From a checkpoint of a small image FSQ autoencoder.
Model: 32-pixel images, encoder arch convnext, encoder norm layernorm, encoder num experts 32, encoder patch size [2, 2], encoder widths [64, 128, 256], decoder norm groupnorm, decoder widths [64, 128, 128, 128].
Training: soap at rate 0.0013, 9600 steps, batches of 128.
Data: trained on photos of plants, animals and fungi (iNaturalist), 77898 training examples, 15.8 epochs.
Rows from block 7 of the encoder of a small image FSQ autoencoder, named by matrix and row number. Rows with one number within an expert belong to one neuron, the router's apart. Each number is 50 + 15 x the weight over its row's rms, rounded and kept within 0 to 99. All counts start at 0.
After each expert's rows are labels from the 100 images, of 14976, where the router gives the expert most weight on average: "responds to" is what is common among them. Only what is clearly more common there than usual is listed. The data: photos of plants, animals and fungi (iNaturalist). In brackets: how many of the 100, against the usual share in percent.
# router: router (encoder.blocks.7.mlp.router.weight, 32x256, trained with AdamW), inputs 0-85
# up: expert up (encoder.blocks.7.mlp.up, 32x64x256), inputs 0-85
# down: expert down (encoder.blocks.7.mlp.down, 32x256x64, transposed), outputs 0-85

# expert 19
router.19:84 84 49 63 29 38 57 42 63 60 46 76 83 61 67 45 22 53 58 34 31 66 38 52 55 55 20 57 54 36 62 71 49 83 69 55 49 76 50 49 51 45 20 31 48 67 51 55 36 42 30 53 40 36 70 65 47 59 58 49 76 71 46 72 48 57 57 44 51 35 41 63 58 76 45 33 33 72 33 58 42 67 51 66 22 62
up.0:45 18 51 74 57 48 35 69 55 31 26 54 60 87 45 92 54 51 38 35 42 29 64 53 74 49 42 56 51 51 28 37 35 63 42 32 72 50 57 68 32 59 50 48 57 60 55 33 47 40 40 62 34 50 28 42 39 53 39 33 35 63 71 54 51 33 49 46 70 70 50 71 65 55 36 52 70 50 54 29 55 50 52 50 42 48
down.0:55 45 39 50 76 05 50 65 60 53 54 29 45 59 55 36 54 53 46 69 46 49 52 67 53 57 52 66 32 50 38 33 56 45 50 56 33 62 52 61 53 55 74 73 37 63 52 43 44 48 50 41 65 70 64 32 63 13 37 64 39 68 43 54 60 30 64 55 24 48 41 57 54 95 46 26 67 63 34 37 78 46 56 56 45 59
up.1:41 80 30 59 25 45 37 56 57 44 46 71 78 58 23 51 24 48 44 48 30 56 51 61 43 58 38 66 39 34 41 53 50 57 48 51 67 63 47 44 37 56 00 20 45 46 33 66 46 61 27 41 53 60 67 40 29 81 16 39 75 40 63 41 42 53 61 50 67 62 48 16 77 61 26 48 69 46 53 41 73 52 58 60 20 39
down.1:50 36 60 38 85 24 52 66 41 63 54 50 64 29 51 55 58 49 50 53 44 44 48 56 54 54 61 61 67 18 72 47 46 31 37 51 82 50 52 38 54 53 28 49 46 66 47 53 31 41 20 67 41 68 70 58 36 77 27 36 59 44 78 60 62 43 36 40 35 46 62 50 28 72 70 45 60 40 79 99 75 44 72 64 52 48
up.2:73 45 65 38 30 41 38 52 56 61 56 63 64 26 59 50 45 20 46 65 46 43 68 42 51 54 78 62 52 70 72 69 54 51 49 54 39 26 46 47 45 48 60 35 43 45 33 55 45 57 61 32 30 73 55 49 37 48 74 42 20 34 56 59 75 59 59 33 56 45 49 69 45 40 43 50 25 55 18 50 23 63 51 47 36 33
down.2:45 48 43 67 33 41 54 84 61 35 67 31 71 53 49 61 54 50 56 45 77 44 54 59 54 42 45 39 40 13 90 19 48 55 30 38 68 56 55 84 59 51 74 43 31 69 56 64 87 46 80 27 49 51 44 57 40 23 37 34 75 58 44 58 46 46 51 61 36 77 53 29 58 37 48 40 46 46 66 79 29 61 57 54 52 53
up.3:46 77 47 38 48 75 48 72 60 40 60 45 88 33 46 58 40 66 53 38 66 56 55 57 40 46 60 42 55 59 61 63 47 66 26 54 94 50 54 65 47 55 56 67 35 40 72 40 54 42 32 53 44 53 27 49 56 32 36 42 49 41 43 81 08 53 80 49 29 41 40 56 91 60 12 37 80 31 53 56 54 56 53 49 60 49
down.3:44 43 52 29 35 79 59 43 38 46 53 52 80 54 62 49 53 56 44 47 54 81 70 40 59 50 27 55 43 78 72 26 23 40 34 49 58 42 30 35 57 74 49 43 23 61 32 46 61 31 51 31 46 23 31 53 44 67 41 50 34 48 68 60 44 52 49 22 50 71 47 29 52 72 36 46 43 40 34 33 58 60 74 51 54 45
responds to: order Lepidoptera (31 vs 13.7)

# expert 31
router.31:44 38 37 46 64 36 30 52 50 16 42 48 32 64 45 56 43 67 55 61 66 30 30 52 59 55 46 58 45 47 15 42 52 50 68 46 89 72 48 39 47 40 36 54 62 48 43 36 89 49 28 37 57 31 48 56 32 46 65 38 52 63 43 48 25 32 61 38 62 32 50 25 42 67 34 58 23 52 76 13 66 42 40 47 46 43
up.0:49 75 64 42 50 54 14 62 54 50 68 65 62 42 55 61 50 49 61 48 47 31 68 72 72 50 38 63 53 59 44 28 53 35 66 68 52 46 48 58 41 38 72 64 81 40 87 49 56 50 68 50 37 58 48 61 10 38 48 60 50 55 41 46 39 64 30 35 38 66 60 34 51 41 61 49 78 41 75 34 80 40 55 45 73 39
down.0:36 54 58 44 13 69 55 42 41 37 70 43 51 61 51 48 45 69 58 53 42 77 67 55 40 60 40 79 55 61 31 59 64 22 42 35 40 22 53 74 48 63 27 44 45 54 35 31 43 68 48 55 60 51 59 45 52 22 61 44 34 49 65 64 63 69 61 55 56 62 63 50 47 53 51 41 51 57 26 32 32 41 52 60 47 64
up.1:61 32 58 46 59 49 54 52 53 61 36 29 63 84 64 43 38 37 38 41 53 43 50 51 51 45 82 51 47 51 95 45 46 20 40 66 66 54 52 56 33 55 51 46 49 50 27 14 40 47 41 56 55 62 48 44 38 73 55 39 56 75 56 54 52 61 71 67 61 51 11 52 43 41 29 35 25 43 59 47 60 54 57 39 24 38
down.1:44 45 66 49 45 40 58 40 37 77 38 55 60 54 51 73 09 68 62 32 51 72 30 36 56 49 41 22 44 62 32 30 57 56 39 49 71 56 45 62 57 35 40 65 51 56 44 48 58 31 44 50 36 52 69 36 59 46 33 54 29 65 62 53 51 39 67 45 59 87 00 38 68 36 75 87 31 46 64 67 50 65 52 53 23 29
up.2:56 49 57 59 51 46 52 58 51 46 65 68 63 38 50 38 48 45 49 71 58 52 39 68 77 47 10 42 48 57 60 24 35 51 33 20 94 65 17 24 45 57 68 74 60 54 34 31 65 40 72 41 31 33 49 58 41 64 48 48 41 69 60 68 50 40 69 50 37 54 38 39 44 38 76 37 67 50 81 36 44 50 12 51 45 54
down.2:46 26 36 51 57 61 50 54 70 36 99 21 35 45 40 64 46 55 52 49 57 51 58 45 36 44 43 44 42 46 40 62 52 69 49 41 66 41 51 10 47 45 41 27 55 67 44 29 63 71 73 52 58 68 47 56 73 52 37 59 44 56 75 40 62 55 56 48 29 43 48 82 30 32 43 71 53 41 79 41 45 56 38 67 50 48
up.3:34 26 54 64 63 49 66 51 42 62 45 65 43 59 43 78 52 62 50 58 42 39 51 56 42 53 68 34 60 45 34 49 53 64 40 43 99 53 42 51 57 51 63 41 28 56 23 05 93 52 63 45 40 22 50 41 42 86 47 48 13 96 36 63 54 46 80 55 30 39 42 24 36 54 31 54 33 66 61 36 45 47 34 40 58 43
down.3:64 28 46 60 48 91 86 40 62 31 29 55 45 59 45 59 49 53 54 49 49 62 43 48 64 50 44 33 47 44 58 40 64 55 53 33 99 24 48 55 55 76 83 46 62 48 31 60 74 39 77 39 57 64 45 62 61 75 88 36 30 39 65 33 43 48 70 18 46 36 29 70 36 67 75 49 57 40 80 40 56 46 45 51 64 49
responds to: class Aves (95 vs 55); order Accipitriformes (27 vs 3.9)

# expert 21
router.21:48 47 39 57 70 75 46 55 50 25 61 50 46 83 54 59 72 58 63 38 57 33 42 50 35 43 66 49 70 74 68 61 52 28 59 53 79 67 45 49 55 78 73 34 57 61 55 62 28 55 31 57 75 54 57 46 56 33 56 38 72 47 49 49 52 43 20 67 70 60 65 54 78 51 17 64 59 29 66 20 48 45 49 70 52 58
up.0:83 32 62 57 47 51 53 38 46 53 38 76 69 62 37 34 46 50 51 53 56 64 70 73 43 58 10 34 39 35 65 48 46 43 42 47 56 70 52 36 59 66 83 57 34 46 52 62 44 53 99 50 46 40 52 68 54 40 69 64 59 46 28 51 72 43 74 70 61 60 64 34 41 55 72 81 70 62 61 21 66 49 27 48 67 60
down.0:91 66 43 58 36 59 89 83 57 54 47 00 38 46 46 69 42 58 54 56 58 35 64 50 47 51 41 47 37 58 64 33 61 53 24 57 48 68 64 48 62 35 84 61 73 41 44 56 76 64 65 52 31 38 55 49 31 39 33 49 35 57 67 65 53 53 42 42 49 11 36 55 62 28 14 47 52 41 55 97 48 41 58 43 34 70
up.1:51 90 34 25 46 42 44 59 39 63 39 56 32 63 78 77 58 63 67 44 60 81 58 39 47 59 00 40 64 70 54 32 47 80 51 70 42 45 56 57 48 68 51 42 50 56 45 54 60 44 53 50 55 35 59 61 63 52 38 61 32 14 64 54 49 65 32 57 41 78 75 47 36 29 86 58 64 77 57 27 50 56 25 52 76 59
down.1:30 29 51 68 61 20 53 67 61 83 45 10 57 05 53 39 64 65 42 53 53 54 31 47 46 29 38 63 49 24 58 60 27 47 40 47 41 29 60 63 48 38 32 49 48 38 68 57 49 45 57 26 44 47 45 61 57 79 53 64 66 59 29 58 61 57 69 60 48 65 56 57 45 33 21 41 31 64 55 78 47 42 56 98 50 34
up.2:39 65 53 40 59 29 64 32 43 49 70 26 59 77 53 59 71 49 39 61 72 46 92 59 53 34 26 59 45 72 58 49 62 41 39 23 62 55 63 34 49 56 22 66 36 57 56 38 39 46 47 57 69 25 40 51 60 72 35 48 49 47 39 59 70 58 22 71 60 43 58 33 48 34 80 84 55 42 84 55 77 47 49 45 67 39
down.2:50 48 56 24 56 10 61 25 49 87 92 46 61 46 57 52 65 52 50 87 80 60 89 48 62 53 40 76 51 48 79 57 75 38 48 54 52 15 46 41 43 70 34 43 68 31 38 30 55 53 92 45 47 57 42 56 40 34 32 52 39 95 75 37 52 47 57 61 57 32 83 35 43 52 55 16 48 46 81 87 71 41 48 49 58 64
up.3:68 48 50 41 60 79 45 45 65 60 41 60 71 24 57 75 74 37 53 35 63 53 37 77 62 49 45 56 50 58 53 30 52 58 47 54 67 76 60 54 71 67 64 76 50 48 38 42 34 42 46 47 37 39 73 52 45 25 60 42 78 41 77 59 49 54 68 53 52 58 64 56 31 57 21 37 49 65 40 55 63 19 49 69 76 50
down.3:75 60 39 43 59 87 44 72 66 16 18 61 53 32 36 15 78 42 53 65 50 32 50 67 46 36 52 42 24 71 13 83 32 39 51 59 38 56 61 57 52 40 39 54 32 57 61 78 48 48 25 75 52 50 53 52 34 67 20 70 38 69 42 18 51 56 62 41 42 42 30 60 60 53 79 49 52 49 63 70 50 50 34 63 40 55
responds to: phylum Tracheophyta (30 vs 7.3); kingdom Plantae (30 vs 7.3)

# expert 0
router.0:78 67 47 40 49 72 44 42 42 48 52 25 85 44 54 58 56 33 55 43 52 22 41 58 43 49 54 46 48 48 35 58 57 57 59 65 80 51 45 48 49 55 64 45 50 42 60 56 24 52 60 43 43 74 90 59 64 57 41 47 46 57 66 50 71 48 72 74 35 24 50 58 61 36 42 39 80 44 64 18 49 47 43 51 50 65
up.0:57 28 21 42 29 58 64 47 53 21 12 60 72 65 32 35 63 24 56 59 69 56 67 29 50 73 34 49 66 41 35 58 29 21 38 56 68 26 33 52 58 58 32 47 47 54 50 30 42 58 43 55 43 52 47 62 35 40 38 70 47 82 73 41 52 75 54 69 64 47 39 40 29 42 43 46 43 40 85 28 86 29 63 57 42 29
down.0:25 28 60 40 76 22 28 59 61 52 31 56 54 69 37 38 65 57 38 11 54 44 56 40 52 42 44 88 24 67 50 68 55 33 35 49 63 65 56 46 53 82 53 55 62 47 44 64 29 58 61 34 50 60 51 46 78 33 29 63 54 62 32 36 30 62 63 41 52 75 39 68 31 56 64 37 53 51 86 73 59 53 73 47 40 54
up.1:60 45 65 66 52 21 27 55 52 49 43 61 30 43 38 53 66 73 61 53 45 52 49 36 78 46 53 32 64 48 55 60 34 46 59 36 72 79 37 47 31 51 59 65 71 49 65 52 19 41 24 57 55 36 63 67 51 25 54 40 56 40 53 65 29 19 37 06 75 34 56 46 45 63 58 69 26 43 50 42 34 55 59 28 35 52
down.1:51 38 58 65 12 05 17 37 39 43 43 20 58 39 48 42 54 52 56 61 48 37 32 61 55 41 45 78 56 55 45 48 25 77 42 25 41 42 39 54 42 40 62 17 30 20 46 55 19 48 29 63 42 38 53 54 47 28 25 48 59 48 50 49 35 42 69 49 45 44 28 77 50 68 04 21 51 46 14 15 50 48 31 38 39 39
up.2:66 36 64 15 35 69 55 50 43 56 55 61 52 64 56 37 50 49 48 39 39 52 62 60 58 37 61 19 75 67 67 40 45 32 51 50 62 82 52 28 45 13 44 65 52 83 60 47 34 57 46 41 74 31 31 42 33 37 80 72 89 53 58 56 36 46 62 45 62 25 41 43 73 60 71 61 57 53 36 49 17 29 60 36 25 59
down.2:20 57 50 36 40 82 77 37 62 57 47 29 78 47 29 17 65 36 55 68 79 71 29 72 36 34 40 72 77 36 57 24 53 54 40 44 34 52 60 46 38 48 45 35 38 40 54 50 42 28 25 73 54 52 49 53 47 32 32 38 57 57 70 52 37 47 43 54 49 57 33 93 51 46 44 35 41 43 40 19 76 35 60 48 36 50
up.3:31 21 68 41 48 04 18 73 49 28 34 55 62 50 35 68 29 40 39 36 50 68 36 29 58 37 59 70 45 38 40 55 28 50 32 56 63 34 42 60 72 50 55 33 61 54 39 39 44 36 71 62 69 30 71 69 27 47 35 43 60 57 63 58 39 55 68 36 61 47 58 55 37 64 54 39 28 32 55 77 35 66 56 49 60 43
down.3:53 49 45 49 37 05 17 40 58 55 57 43 58 48 53 33 24 58 38 74 37 23 95 43 66 52 64 50 42 61 43 72 56 38 38 66 54 46 50 42 58 49 43 74 53 68 39 77 70 60 62 47 51 58 60 52 46 49 12 49 28 71 56 61 40 38 39 57 41 44 65 31 38 69 38 59 28 52 30 15 56 41 66 51 37 41
responds to: order Passeriformes (51 vs 24.9)

# expert 17
router.17:06 29 50 28 74 53 36 44 54 65 42 53 32 65 48 38 34 48 51 80 75 05 50 47 45 48 52 77 29 50 43 36 34 46 40 41 48 49 58 08 44 58 54 44 36 47 57 39 72 68 41 57 47 37 36 46 58 55 66 50 65 66 55 40 46 32 79 63 73 53 76 80 27 54 47 77 71 36 42 38 48 53 53 40 64 61
up.0:50 44 56 49 49 58 51 66 65 59 66 33 66 45 62 61 74 50 62 66 65 69 13 37 84 43 58 48 40 40 66 38 46 80 55 42 50 42 49 67 45 73 55 57 14 34 27 71 47 49 59 65 52 41 54 60 50 47 74 29 66 53 76 37 46 66 43 58 50 59 52 64 28 35 39 48 53 10 50 85 50 23 57 41 32 55
down.0:64 86 57 49 36 54 58 60 41 57 51 72 72 66 51 41 57 39 53 36 69 18 44 17 49 61 83 51 14 75 78 64 43 26 49 80 62 34 47 51 52 55 57 45 09 54 26 47 37 20 61 62 53 13 43 47 58 76 08 69 38 50 56 60 23 40 35 58 74 55 33 51 64 56 58 50 43 49 44 52 62 53 44 37 53 60
up.1:50 53 48 41 66 36 47 34 35 57 46 49 03 48 23 48 46 51 38 34 48 90 84 64 59 27 58 30 53 65 58 43 31 39 62 41 67 57 46 43 48 54 47 17 49 67 71 35 35 41 58 51 47 50 66 46 44 33 57 45 57 73 48 44 15 63 53 57 45 63 64 51 30 53 36 46 75 53 46 44 31 52 59 54 79 30
down.1:63 72 59 75 66 25 56 75 52 52 62 63 43 67 43 52 17 45 41 37 62 58 48 60 58 52 53 55 29 70 68 34 71 37 70 57 72 44 59 32 55 47 48 72 71 38 52 67 58 41 71 53 67 55 59 49 19 48 55 63 59 65 62 61 33 65 43 61 50 43 95 08 31 37 53 41 46 42 63 99 74 27 55 41 33 59
up.2:45 51 53 80 52 62 35 32 80 60 51 46 62 28 53 51 72 60 57 27 51 35 86 51 39 50 38 51 37 51 09 57 49 71 46 76 27 63 48 00 55 51 61 37 71 54 55 46 61 37 57 49 46 57 52 47 53 39 48 55 50 52 27 35 71 46 51 35 72 14 52 52 67 81 51 58 91 52 53 88 37 28 44 51 64 58
down.2:65 83 29 47 42 63 45 62 53 79 19 59 29 71 52 31 87 47 59 19 56 53 27 45 59 35 69 33 66 39 74 66 51 44 30 77 38 89 49 33 61 31 56 63 48 52 52 46 42 56 68 66 44 42 39 61 53 63 79 66 45 51 41 23 48 55 51 53 67 56 58 53 52 55 45 17 48 73 26 48 21 48 31 37 76 52
up.3:57 53 54 46 47 40 37 31 52 69 40 65 33 73 60 55 66 40 39 38 33 69 06 47 33 22 51 69 64 38 49 72 35 35 40 38 40 58 31 38 49 36 66 52 57 45 58 18 51 30 47 48 44 45 63 37 53 75 49 64 57 61 78 44 39 80 58 52 80 39 58 17 57 53 27 44 66 54 34 51 76 43 43 47 49 47
down.3:57 52 52 78 74 44 36 63 24 25 33 45 47 74 55 66 63 53 42 64 52 23 79 64 65 63 34 27 51 58 17 48 48 34 33 50 53 22 50 22 50 63 48 47 67 51 42 47 68 53 29 65 42 74 71 62 31 72 55 53 54 70 40 64 48 66 05 57 63 46 50 41 65 42 75 15 44 53 45 67 62 20 68 29 28 47
responds to: class Aves (87 vs 55)

# expert 22
router.22:75 56 52 47 50 66 36 32 48 43 42 49 48 33 64 57 06 49 43 27 38 49 63 48 42 55 92 98 53 51 37 71 40 73 42 45 60 35 49 27 47 53 00 44 51 52 59 49 61 50 54 43 48 52 73 40 56 32 71 42 24 47 68 57 40 19 47 88 50 50 55 61 84 71 12 56 44 57 55 25 72 45 81 33 54 43
up.0:92 72 58 28 38 76 60 57 46 53 36 20 48 43 51 59 34 54 44 54 63 73 46 46 41 44 56 41 40 65 15 37 44 62 55 41 55 62 39 62 47 54 49 22 59 57 39 12 31 58 60 38 54 68 51 66 56 53 60 40 76 52 33 50 35 29 44 64 50 70 57 71 32 70 45 47 73 74 59 17 67 58 59 45 38 48
down.0:61 46 58 62 43 34 48 73 44 48 52 72 72 60 44 24 67 56 45 34 61 61 39 55 37 68 77 60 42 36 74 74 27 39 50 53 48 32 53 46 51 48 45 57 49 44 63 73 29 49 43 58 44 55 38 49 57 21 51 35 77 52 27 73 55 46 06 49 35 79 24 91 39 54 47 64 21 53 32 74 44 48 59 54 48 49
up.1:58 49 77 81 60 48 64 55 76 54 69 65 59 28 49 51 44 52 54 58 35 38 54 41 48 60 39 51 38 81 21 70 38 43 35 45 44 68 48 40 55 49 73 47 47 59 48 54 43 48 52 71 43 48 40 81 38 35 57 19 60 84 55 44 98 84 43 47 70 37 42 42 64 58 50 17 33 47 45 62 63 76 50 56 63 46
down.1:40 39 70 27 48 36 38 52 50 40 68 44 61 57 56 55 59 53 42 72 28 40 31 62 41 39 29 60 53 31 62 62 54 58 54 40 57 60 56 40 53 45 92 46 75 43 56 42 61 68 69 48 44 53 69 47 40 45 48 65 47 63 66 45 75 74 28 62 49 65 70 29 36 53 86 33 38 57 59 34 66 49 29 27 52 56
up.2:27 68 42 59 43 63 43 68 50 64 44 48 47 58 51 37 66 59 40 47 44 52 63 55 54 46 35 39 24 16 45 16 71 41 61 28 37 69 51 10 49 18 71 60 65 83 37 59 75 35 34 46 64 43 41 38 43 45 42 30 54 40 56 46 54 70 30 55 52 62 49 55 68 44 43 56 50 49 40 47 79 33 34 41 82 47
down.2:59 33 48 39 51 69 49 48 67 25 36 59 65 40 53 41 52 58 66 52 60 34 69 56 51 26 23 42 48 68 22 69 60 68 51 35 33 51 47 49 45 41 27 26 60 47 54 08 30 65 48 53 49 47 63 40 44 35 53 39 35 43 74 27 64 42 53 65 55 15 38 45 53 30 47 41 48 42 62 12 44 52 53 43 57 44
up.3:60 48 54 66 60 68 46 75 47 44 51 37 39 63 50 66 91 39 46 50 48 28 40 63 57 64 29 14 68 38 50 34 66 52 73 40 85 54 47 69 40 54 66 38 32 47 44 56 27 30 45 52 50 49 64 55 49 53 38 54 33 26 36 60 42 44 25 81 55 41 69 48 64 22 85 52 59 21 64 21 40 45 46 52 30 38
down.3:48 53 51 47 34 17 49 58 48 53 68 38 58 41 52 54 60 47 45 39 66 50 33 50 39 66 56 69 32 54 53 74 82 49 42 46 47 53 45 80 52 37 67 70 75 44 52 48 71 34 88 43 47 72 17 58 55 41 53 47 22 25 73 69 55 45 74 39 32 58 42 52 53 26 38 14 27 59 25 84 44 48 43 47 45 35
responds to: phylum Arthropoda (61 vs 30.9); class Insecta (59 vs 29.2)

# expert 20
router.20:52 57 54 43 54 69 43 21 52 48 44 43 60 52 60 31 55 64 49 43 49 59 40 32 76 42 15 43 53 37 71 60 55 57 56 54 64 31 50 49 50 47 35 52 34 40 45 28 69 51 33 46 60 22 33 52 54 41 53 48 65 47 35 55 30 53 46 43 73 71 35 28 42 53 05 57 56 62 75 62 47 71 49 46 67 48
up.0:42 40 49 60 51 42 40 22 36 05 39 35 42 25 25 52 47 46 51 43 46 10 49 49 42 60 80 51 69 67 50 71 14 41 45 53 75 69 52 55 55 30 49 54 48 52 40 66 30 59 47 34 50 26 87 55 62 58 30 62 24 34 54 36 42 12 74 20 39 80 54 38 34 59 36 48 54 37 76 47 96 43 39 56 43 61
down.0:16 42 57 42 64 31 46 55 45 70 27 69 35 75 50 68 59 42 43 22 60 67 46 45 56 53 48 64 19 54 26 62 87 33 58 68 46 74 45 46 53 72 32 31 58 68 61 44 60 37 63 42 55 56 54 55 41 63 35 47 43 28 61 58 55 41 65 64 39 61 31 52 58 64 39 40 46 38 61 36 61 32 33 50 67 40
up.1:71 60 44 66 57 42 43 48 51 69 42 44 81 51 56 26 00 45 48 45 49 40 43 40 48 55 23 58 73 62 65 68 33 42 42 47 24 18 50 85 61 52 68 55 51 54 47 70 76 68 34 62 44 33 51 65 59 46 68 34 89 63 80 58 33 23 59 55 46 62 55 56 41 46 56 64 45 39 41 54 68 47 48 48 26 54
down.1:89 00 48 44 57 57 53 40 55 57 29 46 45 45 71 42 45 47 36 48 44 40 60 52 48 59 51 50 34 50 39 54 38 34 51 66 58 36 56 62 59 25 70 41 50 35 65 42 44 31 31 42 44 53 37 57 56 33 69 50 68 77 25 43 45 57 50 64 64 48 40 23 57 63 51 31 57 50 39 05 48 53 58 64 57 40
up.2:50 38 44 50 60 51 61 47 55 32 55 39 59 48 60 53 89 46 44 50 57 40 23 56 53 51 84 65 27 39 27 27 50 50 59 36 64 32 54 63 57 38 24 54 48 22 58 45 62 47 14 30 42 41 61 24 45 43 21 52 63 67 45 34 17 30 45 44 44 53 09 60 29 32 00 43 50 23 84 45 73 59 43 50 64 51
down.2:63 52 41 55 60 94 50 46 37 50 68 69 61 76 39 54 67 44 57 37 59 51 51 54 51 46 57 30 42 49 41 57 61 52 39 56 62 43 38 71 59 70 39 41 74 48 43 47 76 40 37 32 51 53 49 47 50 34 55 49 71 41 24 56 14 66 68 33 58 83 70 71 48 30 87 54 41 48 75 86 30 61 35 53 50 45
up.3:46 44 63 47 58 32 58 33 63 51 58 48 70 58 57 59 30 56 56 48 23 44 24 53 51 56 21 32 47 51 51 63 64 45 32 57 62 27 61 57 44 57 45 00 56 37 48 50 99 59 25 34 61 52 43 38 59 53 44 47 66 54 41 27 56 56 40 43 39 41 45 27 21 39 51 57 59 42 77 85 45 73 31 40 52 43
down.3:61 35 58 36 46 99 74 67 36 62 45 78 39 75 64 54 44 39 47 58 61 26 90 46 49 56 63 75 61 56 54 57 33 36 40 44 99 42 54 43 45 37 47 60 42 46 51 23 56 70 37 72 52 52 49 58 38 55 37 58 44 69 43 46 55 44 30 43 58 53 35 46 39 57 69 10 86 39 38 29 15 41 52 64 43 49
responds to: class: Aves (97 vs 55); order Accipitriformes (37 vs 3.9); family: Accipitridae (32 vs 3.3)

# expert 25
router.25:08 32 40 36 39 62 53 52 46 81 48 51 29 53 43 27 47 49 57 84 38 64 64 47 48 55 65 36 64 60 34 61 45 55 58 30 47 85 45 30 36 59 49 23 45 50 47 74 74 40 34 49 60 45 21 60 51 56 51 58 37 65 21 41 41 38 59 35 65 39 65 45 47 69 34 66 60 49 63 45 38 49 34 46 50 17
up.0:58 54 43 40 60 41 50 53 41 63 33 65 44 25 44 45 69 43 49 86 38 44 59 65 50 56 50 31 21 63 72 31 42 78 64 51 77 56 36 41 49 46 50 68 45 39 49 52 50 58 28 61 12 57 72 32 61 33 62 31 39 61 54 50 48 45 24 55 34 57 37 48 33 52 57 29 63 46 05 35 22 34 43 62 18 26
down.0:36 30 48 47 62 45 52 37 50 28 21 14 35 50 51 62 75 52 52 26 25 34 42 32 52 36 64 54 55 63 35 59 27 67 64 64 43 59 42 21 46 55 66 38 54 42 47 62 17 43 31 52 60 56 53 39 50 35 57 52 52 17 51 60 46 55 48 50 54 57 55 58 78 27 38 03 64 55 47 44 39 53 40 27 52 55
up.1:22 54 59 58 66 80 24 54 38 54 54 63 62 46 33 59 39 49 54 46 59 66 66 43 31 40 29 36 44 58 19 65 43 66 56 45 57 36 42 51 48 43 45 67 53 53 53 66 62 27 57 64 63 29 12 39 59 33 44 52 57 73 57 56 65 20 75 37 47 40 20 47 07 34 53 44 67 63 54 51 73 57 39 24 37 61
down.1:51 85 50 50 52 66 38 28 31 54 56 89 33 59 54 62 40 35 32 40 27 74 65 51 49 49 39 46 45 68 65 56 50 46 65 43 62 27 48 99 52 61 49 40 38 32 53 52 40 51 41 35 43 36 23 33 68 39 55 34 54 62 43 62 65 37 54 45 06 54 52 53 49 35 42 12 63 55 40 58 63 53 69 39 34 40
up.2:50 35 51 20 50 33 69 52 42 71 62 34 49 36 50 29 37 43 61 68 34 57 31 40 49 47 31 72 46 64 83 55 35 49 43 77 59 46 52 59 66 42 43 19 54 29 41 64 28 58 62 41 55 55 28 58 15 78 43 48 50 43 22 52 42 64 55 52 36 59 37 42 57 46 55 33 33 41 63 54 27 78 31 44 57 36
down.2:54 20 53 50 64 51 27 61 49 62 32 43 33 56 53 53 41 49 50 58 42 58 71 56 45 44 60 09 58 44 69 59 64 51 43 37 95 51 43 64 51 31 17 74 67 59 54 29 67 28 90 57 50 44 45 57 58 50 57 49 56 31 65 44 45 77 45 53 54 16 24 42 73 53 58 73 41 53 40 99 58 58 46 62 51 50
up.3:53 46 70 48 76 29 47 27 47 57 49 57 54 37 65 54 51 41 34 34 41 45 52 41 38 49 63 58 65 46 51 50 47 37 62 65 46 37 27 28 35 47 48 90 39 37 68 48 48 55 45 37 31 45 44 41 66 53 37 42 30 63 62 51 53 20 38 41 48 34 60 45 58 71 72 48 52 21 50 32 50 38 82 49 63 40
down.3:20 68 74 66 56 55 49 57 51 45 49 57 69 17 42 68 56 18 41 30 54 31 57 54 51 49 22 48 40 52 61 70 40 56 74 54 41 58 42 24 43 61 62 28 59 54 56 52 18 57 19 62 75 36 45 32 75 56 54 27 67 45 50 55 59 24 47 47 73 83 37 42 65 89 52 37 52 38 62 54 20 44 53 45 34 38
responds to: phylum Chordata (95 vs 60.8); class Aves (89 vs 55)